From a checkpoint of a small masked image model: decoder layers 4, batches of 64.
Rows from block 7 of the encoder of a small masked image model, named by matrix and row number. Rows with one number belong to one neuron. Each number is 128 + 32 x the weight over its row's rms, rounded and kept within 0 to 255. All counts start at 0. Numbers have three digits each.
After each neuron's rows are labels from the 100 images, of 14976, where the neuron reaches its highest value: "patch colour" is the nearest of a few named colours to the mean colour under the peak. Only what is clearly more common there than usual is listed. The data: photos with spoken descriptions (Open Images, Localized Narratives).
# fc1: MLP up (encoder.blocks.7.mlp.fc1.weight, 512x128), inputs 0-127
# fc2: MLP down (encoder.blocks.7.mlp.fc2.weight, 128x512, transposed), outputs 0-127

fc1.275:137149155123144151146103112115081099110137137093141124099069129096116070148160119109108184085093081164148124199091126151132089154192163147142084126093129059220166117164105114092137120070100175158088121102115092119142116144156100167131062123184115180102153111132127170102152149133100105081146137129150166218163154144144158145109087135175127101126136174148159140089105113157118127057149
fc2.275:115094127157125061070132118148141189164095152178144140136150148212131160148134124121142083166136117113146116109128146105135170103121128124096133115134121134110161185142149090171082108089105138157134149126140102111109155126096114098184163210098107097059090118122135109118178128104129150105132112124090111074120105131077047132110152140187208127104092129156045089159143123115178123212108
patch colour: white

fc1.174:141171107086144130167132168114119176149166195132090154105167150133127163200158127077165108133096112128144148171132120089140103143170131053106056109107100125140090115116086101086136128091159115131099137085169127177197121132144116141138126161122172124133144188089056104149097104105166105140123170121162146145108170152131066134082115075079151125110177066103111114133155194109141071144083
fc2.174:079040115181108136140125138075153176107192107136126079163124112159139133102089124082187148060151169140158186123118167158134125152054172065096101121146108086173146108123156158153126112123151152172134135173168147104110171163143168167126121138092109075088100127131128153153127140130131109060119112205176134135108126083144128071077087142117161153098096144134110148103119136060142142132116
patch colour: black

fc1.318:106137137169145114093152101153082116143138148105093150098086135091169154066142144128148172158099107186087132090144164129107121154112077215103105118112115126136153120098123168142130123101173117068098116067116151138137096084192114093140136131160163145138105126172130120091114091129141070151140144116132094144192124139105145161132110130129038136170174137076095194188118090172197103104202
fc2.318:109104096083137163131134174124149130156179162132098072151136100127119123204144075111097049090133132084125152108180069147189039070111112152128110116111084151207124190154150118113049135127134126123134164188138087111152149139085118144143119116112132125176160130124141141127125140140138162146103115155153140129136127171162131071131144096110141177094206094138078088065150134113114113151158
patch colour: grey

fc1.137:081142111096126147104146140135092089183177149199222073137122101157115127178066168119159122074074150142104125154141106098130179124202151118126118125128150198147062146116140155124156159116173147087142139115139168140176073110145151085112091146102144104159169117166105191101118094109109121038163139090075148149101120106167116149130128121117163087125109091114115097094119128137157117161098
fc2.137:097166113142122118119117130086136169099085143084091098137098152137122152109139117145132152146233111105127082125094166156167122171086136104167138087107087112150137120126162145174169134130123069134098098180067119129173181136130078106137113095137179130129115105132068104218107145132162101173086114139171091144145134161128123136124103039085147215106133160130135134166076123069114148100161
patch colour: pink

fc1.97:219181160103161136122150078089111104124142095159132095055164068086124123090122143152148152124108116139099071151114097161067192168160128168131145174131139166124116114125127094147149128131117117112083164104141192164143107170105174121127126119160069105149145142089158146140160145129107192092088083147130099092104097153153094075079071104118168145127209140113156174160095100097152146114148
fc2.97:131169115143082108092119132140151150072131160128120149181124191174118160186088126181121093134132152159070136125135133100134095085096117099105185089119091123115072155182122192141090115149146127122102123139110144105142131101164140168119187126144116166065115114159107147113146089130164153139162167063121134181154214102158079147100152154110077056133091101130084102078153147139173064120119
patch colour: white

fc1.179:118145115162093156117115100144146074131163108104103112109169164091111103113168086121117129164172095117177095096124080084138168172133130107138094085168085104115182073163155113166134148133152103115106138131164089093135136066098123133083057173115097141145125203128153127185107161069074121090206149155123150046114109141153179096122097195136126152139166137109136109167131132149108168167169
fc2.179:106074161142115113141097147152109112093093154120088143166091102148142132097178171170131086111078134093173100088111154121111134100156170135110105162148152158100107146113121086132125071122101140098121135111129160105069071165161136157121158117188197085130161132141103129077121156200161108125033132177214104159135069125100093167164157110118168085133103188157105156108116123177132123133090
patch colour: white

fc1.114:199148108117193152073139140119090072172140095153150063104157045108122119115117093126129178111151111157219180131135163113102129145177130155075142102129139149064149066155133110130104113117129111132119135093119151134105123177086153142133088159133108143155157099110084163091175069120195143078164168096153114121114096097139151086125165121157068119137102120185135141163165156137152099131084
fc2.114:204102098143103168106138119110123063223196102178153091085103043156164180148134104134104162116130147184101116121151094160103113129170125167068089114135081121109125080139129125144114127118109098129166139132176147112088081141134113116143132124130189116163091088124118143200157105106079130166142163119146106121111115061126144158120153108137080152194099142173139137131175186120152089130110
patch colour: white; pink

fc1.277:133138165123214145106125113135087124096134123147137117091189178179119142116099105109126125105173064140152127157174105110099118141133113111138091134123108068119155148171135095167108132106093095201141131160079170136108110179125151087156179127127166132113161175142177121165108136087051173126165146084124083175110086200085142111121143055141097131114120135137122115124157040138135143053114
fc2.277:123114113127060122131154131085199137142102126081127144144072105065161093138140151132116120138108200113069130062098161161152148096124153145105177125131121188163095096067116151074163126151167147065130133104159060122118153088121125193104083112120121146163113094121068120101135144171185091119099093149124185125161161080178129145133089173120160154157140145129117132130111197114135142190126
patch colour: black

fc1.308:109140110097126188146073175093149113174139129165113091100128113109127096117195125150078091133156094177052085163128145092165145103103128113119114079124098168162196127125148058158147190117131098071106114132131118118108157045108143090141108177188146105164100159123135088155087161140157115133094139164117184100136126173172158083172143098159103158146142095121084085170155116114114109113172
fc2.308:088136144181122084136100113155068113145108130109144122135131085185154177108102074089112143149083152113131118128116142203125131119146141116111086144130137144138089110133131146171068094124148116159109129153168136096152110247145092150185188105109158083140125128146063147183174115169044105075114133105105113119114158107122134143136080127108212106121069149076157122107118154141140179155133
patch colour: brown

fc1.375:140183153140135136101121094084192117108118138133122132064157110158132116148121132150101171041105159149103093154194146149100151111141176142169130117112129105143173157085107141212130128125151069080127120116120143133108091142039195118145061129122131163059057143131153151144161122142087152099110042138116117151112124165120111129126140103148132199110153124170101145076147174109090145117139
fc2.375:107116095140131122120139123123122143068120106180117132167136207119116160176080136104157097200138110115115157125106130151131091143058119062145185111122123156068102122146137169089076121134163165133090085180158139087172163111165060129140167141108127140104140145147121146113142145102154107154082154083138146120193172053169089132182138111127173061131160115107117066154123152118161063155116
patch colour: pink; white

fc1.402:162142137136145084157128112128074148139158153134144150143111138144095125145116121102114126096098136170179096066123201169130115158114066127115060129140125128181072174111147132177114109146148153123126131180185137071114089135143103099187151121144140157083066165113050137158172153077163110137157140145146110112111147052123170127085123150222155111077148110106118074120149150107155144152068
fc2.402:067144173093120186102170170152164091168115119111144114092145118095090096135091129121175125144126175087106172180125062095141126126117160161173150152075152137093173149191147122111133173079141095147140121080091163146111153140088125136069123094107099114156181126134179110137105124147073142151141091104111135129118098178109092107177064094104088145158114081128204111150111137151082120171198
patch colour: grey

fc1.22:103108109090126121121155080099100155099138180119154162142097138090154113090217149147113139154168156148104124187173123156102140092168174119179076157131115136128155131081214079086096130133067123182143161137119124190141171100143152059104154125119180101115100111150115072150147062118067141159110174156138134154076128140122100156090185117112148120123135120127156137132131116112118090041112
fc2.22:118149175114117115174104089130094123158089096142158160060090104121149140146093218194103079111112110143086114153145204152120136116126097137122119178122133136089105160146175118098128109114130125164196173150088109161123100113105132177154065082087166147146162092097081164134216178117147103072146113183127129107112095107164102139170159107111099112086153086147127152108119073138151118115170
patch colour: brown

fc1.496:149127109127105109137060116148159077146118103158155067108077158083135105097117109114125140127166074087130089136181152195197195142138063097142113173128226155162117166171167134127158229131100102123095127125120097110131111076136050190141143119113142160147136137097124132130182111046169115136151093112120132131104158150110093140121145152105114121104125162142151157106137143123104136145096
fc2.496:084135098122085134170118107156142081113073086108108129103165071161118099074070158149098083118115115189157142149132188195053162105133102121070131143111163086120115150085118121123123133134110126180165191131054103139112142102139147134121153119102186098109140128137176148158185119116129117140105144141124088069206115139152048131135164157172083169110136154094147168143130156176104137120140
patch colour: brown

fc1.225:122094113124072184164128169160153122141107116158150148109121081124195152124159109087096117126113074137157098058117142122099166143221191181160157090121108174088123127105184072107091141096121126107137156093094113187146112138175148101188071079143125127173113106103100154126130134143139096184142069136093119125105136116123139135165098060165155149068111112163142103145141117142162131107062
fc2.225:187082161135061148157094184087089188168083145108133133117135105135159137060151115100094125178162117117103143110074173150093116165093125128075135112168114175109136173173086118101115129089132147148113187108114110080128134136138148152151137141121216128119119174158134133148145199102152157103124150120103077175178127127138088104119157095138158128076147129120165118068050093082150092149099
patch colour: pink

fc1.350:166186169194100118101114131106047137138135140161085121083133145115115151112099087142148142123141135065128143109154090133097146145157113154135119125170064105178161094131118144142204147085141134087080127142126147143145113143186093095157123103154152083113124201169154092168115127145107158156152094107139084052118081172174201079070070107116069120147143140106139131154126087158151160129156
fc2.350:111129097111159127146059117124178113060111145093104111179120136123156155126220132116129166091006118119186109125120152137099117126154115099124108101132175119102127181150106125107167085217147035136130136125149137092078099176133142165087167137167107120135095075134100136109137148092151126083067141130168169173147162088096097133137133171103144112146117128159155134112116167141120152136142
patch colour: white

fc1.129:117059111103103106187132066103152117126139107133212155099089123113153128116098130102137126118137150138161139142141131053083088107146114124191130112166153169205153112109120102104127121101134115108172183109083099149162116128077155114035085175132132082130181138142152197142090124085115158120142092117132145065081170180164137182092131163148107136122094136157138171092133076124120161150145
fc2.129:163152143192127141134157144159121123064156179096077127137157110114044077133103141086112129156142122094104133101088146154176156184107138096092125115075075164132088094162134169163086113130112147135101109149132151115127117086169128159166126097098128155130114127118129103103171168194123163097093197139119071171178119089119127160195081127051138124140107155122130080198119165118167081131134
patch colour: grey

fc1.78:090104150143117083102106152152109162128123155137124173149091158114139145043141118143181135173161106125138112061074171126161123184121149122209072129104130105124181133062149089057148109106103114124142131170147093134152142173170134121120117190092145167085115114117157112153108144170098103157121140163149127138086176117086140191075139142157149168127113134087129108122105130163076117030166
fc2.78:170128115105142102131160163120127100070113110101113115127179123161085181213179128152101112067139110156167136171195109180102135110140118150095138120142103134090068122152165143110079108159129167147084178089095101141136126078122101150149142134191134105145155098130071159112156123083068142127101171103109096131130106085145117086167133148132095112074184133188115139131202142063161116184133
patch colour: brown

fc1.134:165160133084129083123078131133099116148132031135153147210094160112125087175148108141176158135134052097115120120159152085121110147118099128145136102090095121174059146103153129152078181176098112118102151124126093146139144155130136097130096177142135203156144108163107096051159096132182084154168132139110130082131121189147107146129200125103117150141173143115090167092145173119111089110101
fc2.134:087076129169216125162147101069124104114100162136150141104190132159104158129117137120149106101141149152168185120135173114124123161095110084145134171170095146142122167099179151075094119121116166152122101153151188155121179118131123137116098148148119101103139124186102104126048163165055149105111110179099165054144120055128133093092091184136106154116107122098133100163105140109055138099099
patch colour: brown

fc1.446:156110126148117088139126103057117165157142139086069166145114124145125080173164106128109098128098148124056162170170120047160090116115140141134157141179148123139125120167105100150131078084108173172104154090102109113077183133147155190122132183173113131166113126142142156082084138104116136136086125072118124097118200201144144102138089170158101067150165157064152111086128127131152130155080
fc2.446:165125131105139102119146095120085088099191140126095113111118162108154135223110134145107100097139220151116132155139142175104107089117086110074128154129095179139084153067137147093084145155106108100166101091093147117121132086143117142108078117138138044145178146176114166138093093143097157137158081119100122149147196180168113089132106080100072157113181134184148116136165174151162133144142
patch colour: white

fc1.463:149156093079196132126194152128161118110102158072152147131160106130129141152114183156106105083184149120128036148124124074142087172083114141153150082056170105138173125123152146145173167168131136158088105056122139135082165123119116146142111101155107124117138156106129130139101070080149109095082142095041106180180069116105154124135120137130136154135157180128088159111149165130076116128100
fc2.463:126071126143075112184115112132099162113137094197115158142126148056111117101156083130194151139133093111128152095142096183144170104100186137143141208128097117108095139086143070119105097067113146106163127188120151108142097143099126043133164110158139111137117098141105121098113141167098159142205154183095193156074152110110097159174169131172112131111086084119139089146106143114108149126164
patch colour: white

fc1.449:098143127051153111153182137162096129104095131153201123126070125087147097146147153129073124123134111183136217114126187153079145185138143156114100080131052129116132134166162194158130093107143125103137133120115087149102097209113152144144125149141125146071092127129113125136196087091126130099118198116090101149106069075064124129111162148158167145150140092123176163123145121100138137118144
fc2.449:135114120111084137104109112106134098094193129101134109127179105097115151126073109160162210181100153070126104115135127189140098137148134120144127210135106192131086130085186109104062171149127087160145141121146141115162155078073098113089123098096133066179143120145091147125120104118079185158126080138146122101125190189163114122166131092081091131166175088181113158116154129137147098127120
patch colour: orange; yellow

fc1.337:098113110095178110117127129136151047129180163152196114162107080090168116154149141144103136119165093069151110122188135074198152103147101111093138156172179165127090096175152091070115142122032091149132132097128149162124129094113168126130103163101106090144171195097155114072153164110132170125093145157137141106104115175098108103081097185148130135182133118137113116086123134110077147119107
fc2.337:137091135104175164168134106143135088236189163143154161147083097119179100185143119137094157099124086111117119104175114067140161129195009126107124104173150084144115117170143097132092103131087076132171158121150139112142127107092116131117087144060119075125116159102143130084147134102118155141093109117144110105085139147128129082100107142133156147181118136072122080138115145188123158120153
patch colour: brown